{"norm": "layernorm", "head_dim": 16, "experts_per_token": 2, "depths": [4, 4, 4]}
Rows from block 2 of a small image classifier, named by matrix and row number. Rows with one number belong to one channel. Each number is 500 + 50 x the weight over its row's rms, rounded and kept within 0 to 999. All counts start at 0. Numbers have three digits each.
After each channel's rows are labels from the 100 images, of 14848, where the channel reaches its highest value: "top examples" is what is common among them. Only what is clearly more common there than usual is listed. The data: capsule endoscopy frames (Kvasir-Capsule).
# convs0: expand pointwise conv (model.blocks.2.convs.0.weight, 192x48x1x1), inputs 0-47
# convs1: depthwise 3x3 conv (model.blocks.2.convs.1.weight, 192x1x3x3, trained with AdamW), a 3x3 kernel
# convs2: project pointwise conv (model.blocks.2.convs.2.weight, 48x192x1x1, transposed), outputs 0-47

convs0.90:569517577549572444481394465553436531570487512579450535514512478585446517430537567513509495459543534434492530499565528515515431541469401444507433
convs1.90:516569499558587544554541494
convs2.90:496470520524519553607495481534454569577446388562593550514440536447487462602519510556472447461555422511518574458482468453532553539471536527536494
top examples: finding: pylorus

convs0.1:508529482539558395455512403468517488498482512552406486617478461540546431515592480583519443484444480486575418562563484539546532514512488471474447
convs1.1:486465530429426570453530459
convs2.1:492555490584556475449561522573467452412474576493473543550505546481511505529523544550653478439583547566495468509495512459474556466421462446556492
top examples: finding: ileocecal valve

convs0.107:454528587568496431524467490468498548466532553527512387474532520464563501573491549421455444574499436430484584499441468440449459450448582486485559
convs1.107:537593544557576536511502491
convs2.107:519579485517496498402534576487448504558534429479560471492467596482497513466519441508562477476416513527581486482501559529563502488633390487456447
top examples: finding: ileocecal valve; finding: foreign body

convs0.115:511503598458531562528576497543531484486425461458596516558531581461558462528476482468440447454506439545502520539520397439588450447455505482449580
convs1.115:548557546467437412473478529
convs2.115:504460496535423510575614442470474491506473470466487480477586460504559484566530520581526560530478486501621409567412569469518536465568487498565488
top examples: finding: blood fresh

convs0.28:495551449532440525469416467417464506424524471499428576546421465477491561477474529530591506448551546399509513501529403534598491467458571459505489
convs1.28:442447423421544539510509523
convs2.28:478517502469497508441527414497530516527537459470600497613604468533448547554526508428481511441513515430457416451426466515510537441499399480435435
top examples: finding: ileocecal valve

convs0.95:503488472453548527508486430520528416517477502506570491463514539521580395491553574439457424571535403548474567470495500568504556491425542485584587
convs1.95:475486474556461425573528433
convs2.95:527453507508584494569479552434477567536463503451523467533459539481561567484512524545403445450535529556573584451564558537471444483490470610508405
top examples: finding: pylorus

convs0.106:457413454558518542351554474517411566504449522466464514476487497488538505421523509479479432477489486540500451519553439480379541470512395521549531
convs1.106:600549503474515417471469479
convs2.106:537503477581521593538623480467441465448443459498488502442552536544441501480449533585523665537517504452516482546545460502544457442469539505508509
top examples: finding: blood fresh

convs0.158:458527516471492443440419521534472490532477481441445452476468441535494606510408449479485422452546510560502455515484521537473430468438601359472481
convs1.158:475508494565588512455413490
convs2.158:534369500576406540499407502543460551489573476556505451520581542521470461437561479514483484491424545463548526567465566562505543495550565538501451
top examples: finding: pylorus

convs0.139:418502480541422443572553583518490514429548515537537541510592524441482484433524425576504504614589528452444565547500525489449528507509493555439488
convs1.139:530551525594579540510475469
convs2.139:441488548524548451527535393443480482495494445342429518477553544521537505523553399517495484449472402484485417463426533487506567508552492527503516
top examples: finding: ileocecal valve; finding: pylorus

convs0.189:439521388516471511488571371398472546547533605507564489567544571537527601485457508505503538531486483554437514542501502461495488525461450438476498
convs1.189:502514407532437534446563523
convs2.189:551512435518513470449506519577531472512464556449468639582495577514576475486484523526483602431490480494563508612534477472430492478483604528510483
top examples: finding: ileocecal valve

convs0.121:462504449488467400560488561552489390497537496517540553536485585593554484570449424456497426421491499458425510549505486575525485533473524528577443
convs1.121:532543455587567506562491461
convs2.121:511483549604480571459481495491435488484491465515455498411531483515532500433547478580446514455385399444474533418461385524448542481522563461478494
top examples: finding: pylorus

convs0.172:483564537564632414508553524456509515427501484504567482502489568457579542448507521465447523555447519453474557508432470517489479464384439494420557
convs1.172:433458519479508557456583558
convs2.172:475462382539483556502495490500559429477561483557488562508529444523541468572415553507507572480539415454554456446514444545469465462547488433575398
top examples: finding: foreign body; finding: blood fresh

convs0.63:499532481421559489553515428459551367453550520487417593513498455459492531477592498483524467427567590541451473518438425514510476479551543456468482
convs1.63:615551536549536522502474522
convs2.63:459580461524481454528518543470447530589549469398566458480567475435559500370541482498438553496445496454433500560433498510522517547549493511460590
top examples: finding: ileocecal valve

convs0.4:455571463546497557555423548538585442467530448579430434512490527477557450585565490528479571516456480471458505492436482425469461454448503545582422
convs1.4:498551423549468442543442455
convs2.4:495436506524463573544511436530527469453564444393543438615466448429563483594537463494558515464469480525482617458441457486472508530474485452456497
top examples: finding: pylorus

convs0.87:406504486513483484570496577436503407566461506544510553456472396476489457484564373531526450578510504427546551525566491442532499429504540515449513
convs1.87:562500477502624530544498503
convs2.87:419534548607511469544532528515562468465561560526471511490459499543494451364425531428517508535473413515466501485375469494504552419533527493545479
top examples: finding: ileocecal valve

convs0.150:505533588458532568525457492594415504510443593425482450508476498447448504548420463493525520505453531521399531522562455477484609506582553451466517
convs1.150:515513447375524521466470475
convs2.150:403526534526513505579522473486515549469461517487459506518484561441572452479468661411515515550496452571542502539583479412445492521478434473563473
top examples: finding: ileocecal valve

convs0.190:535435582560439541403565377496427422528564471530520470554521510478546504494451547518577495474452496437547463521517511540519555477537404561477542
convs1.190:473475455472493459574603522
convs2.190:506489494524582509496552462434506483482589564592451526436528501468500460565472600495474462523517490512497517607458657446453487488462568469560503
top examples: finding: blood fresh

convs0.56:427471428456499516410512530527460571494410505560496495487439501440501509567439522538536426493584491508484468472443479386411562439507558559477432
convs1.56:483512547429439401476500527
convs2.56:540492461472497599479493500494459565447401584473536484555425457508512474553404496532529514563490533624471456543535581464558506549433549481429497
top examples: finding: ileocecal valve

convs0.132:561475507460513560513550472536543466522584538517565568551455476495469426531538438520474554466647606490496489533547422553528517510604512448501536
convs1.132:565553601484545533481530528
convs2.132:458525578526503460668527477512514489536494484447487537519540466579485427464499380542544563512450475490596498475503566491552511481521468567440569
top examples: finding: pylorus

convs0.159:536490426592509535474547530504488459555509541518412478463391432497507489460402566494501566462425562440566537530483475514432470427529476607499483
convs1.159:507480529588609510462513501
convs2.159:509429472439519473473522569425518493557581491513556485566470434467525467401546491620470464599504536432593520536509563508518557440526552479460493
top examples: finding: blood fresh

convs0.5:473475410514530558528551497422521421444424515460513451519579431499464488591510466490449453579432453562492489354515473522566541468504494512465530
convs1.5:440565478423575453484506488
convs2.5:483515601528448577401422487545436483528525356540453495526411445519465509476454497477460451506503436572479519529499542521456456535419461497543446
top examples: finding: pylorus

convs0.91:523508495524466589440394545518474426597513542551476466433495529532597549502450577433463464486447473512499397456458459459578528517547535560464496
convs1.91:492453433538524495617500501
convs2.91:501566548509567512502452442564534394544533475416562589502549550491489390524549481490535571521484616552559435501465499469558571507489474531492487
top examples: finding: lymphangiectasia

convs0.191:601422455526514454546514457573476544448420463494583514480441501580469454514479400478520440512526468414450531564507465507589559578535488465550492
convs1.191:476479430565437474577538512
convs2.191:507491493505504442514531425448533612524418492480515574568480561515500561522490500579358421500508421408467484526511501533495544460537550556461439
top examples: finding: pylorus

convs0.25:497432567467491554515468467606520494433495489446430568439445545456502555454529497587455559432435520506545503574535476541456539475476578513397564
convs1.25:521532590577549470500471447
convs2.25:474578512477493470518402495490388427475481526431458499564583451456470489416363573500458495417483471423491483459493458474428542494495510525504503
top examples: finding: ileocecal valve

convs0.173:389514516488486509523406500532452441454457529433608587475505506463543608458531479571426491488535491529623475504433536537519542466438505523493501
convs1.173:519534556595555567519491530
convs2.173:562532459488533405494413357528502492540477499605499506548471540477549466435518523579515543533510477505521438515501409502450513440552580475498409
top examples: finding: foreign body; finding: ileocecal valve

convs0.80:614476507424497506490511463559562487563511481606497400536502446537529552495493414474488468499512452552553584488570521521502467533568636482532502
convs1.80:520566501505560590536559535
convs2.80:487453470523484432596517500535573551469545449505436630480583467492445492580578417504486500539522563479468513453444442478472479564487424467547560
top examples: finding: pylorus

convs0.62:565439483503511551490462489513563476608516501449472467532539482502495518485541428537464531421610444540535505535489576467462327448515432504507477
convs1.62:434410438452486444524494506
convs2.62:518524501359479501569564581500429439503518556466475489432542525563551516507601487561508570435480472468551536453543498523574461490531597468464458
top examples: finding: pylorus

convs0.67:480526488593478565484445483610465523467446468482523453477579449456475527506501549477520577433415583498510435501568477522457365453564521480456518
convs1.67:529541494511554400544537441
convs2.67:593480555439510510520530505544604461567515489617526506472409481460474434552467457553551520510508505544480600463477476407548510571472569560505458
top examples: finding: pylorus

convs0.7:540498516511463535451528494471507504478556409549589487470556465435387568572492466522536579501420505492585538372525510527510522559472481583450490
convs1.7:417420453481519557501504555
convs2.7:409506478523454443511456509471509495514451475484461607491551488442418458489521455623470586432504615439493460527528511552573536496499461503581555
top examples: finding: pylorus

convs0.142:592460470459480482451443474543470436432483552445544517523551486509500460479603459471520448452446583584546574489496503392428606514545536486511490
convs1.142:507554518523564495521617517
convs2.142:493520460510552486528432426512499517495440404479530471541558551500501524501551467520472447513541527521431499499380476615510495551644447562531424
top examples: finding: ileocecal valve

convs0.183:609565441447564565568513423474471486583450464511565494424425479447542553415525422502525561477490512519485512497475489382464493537518490484432484
convs1.183:592526545524521503502598525
convs2.183:474492573400519524544437619549583505572563518464521521469529574508566499523533423464386526481470497502499543504591479418469497464526459459524456
top examples: finding: ileocecal valve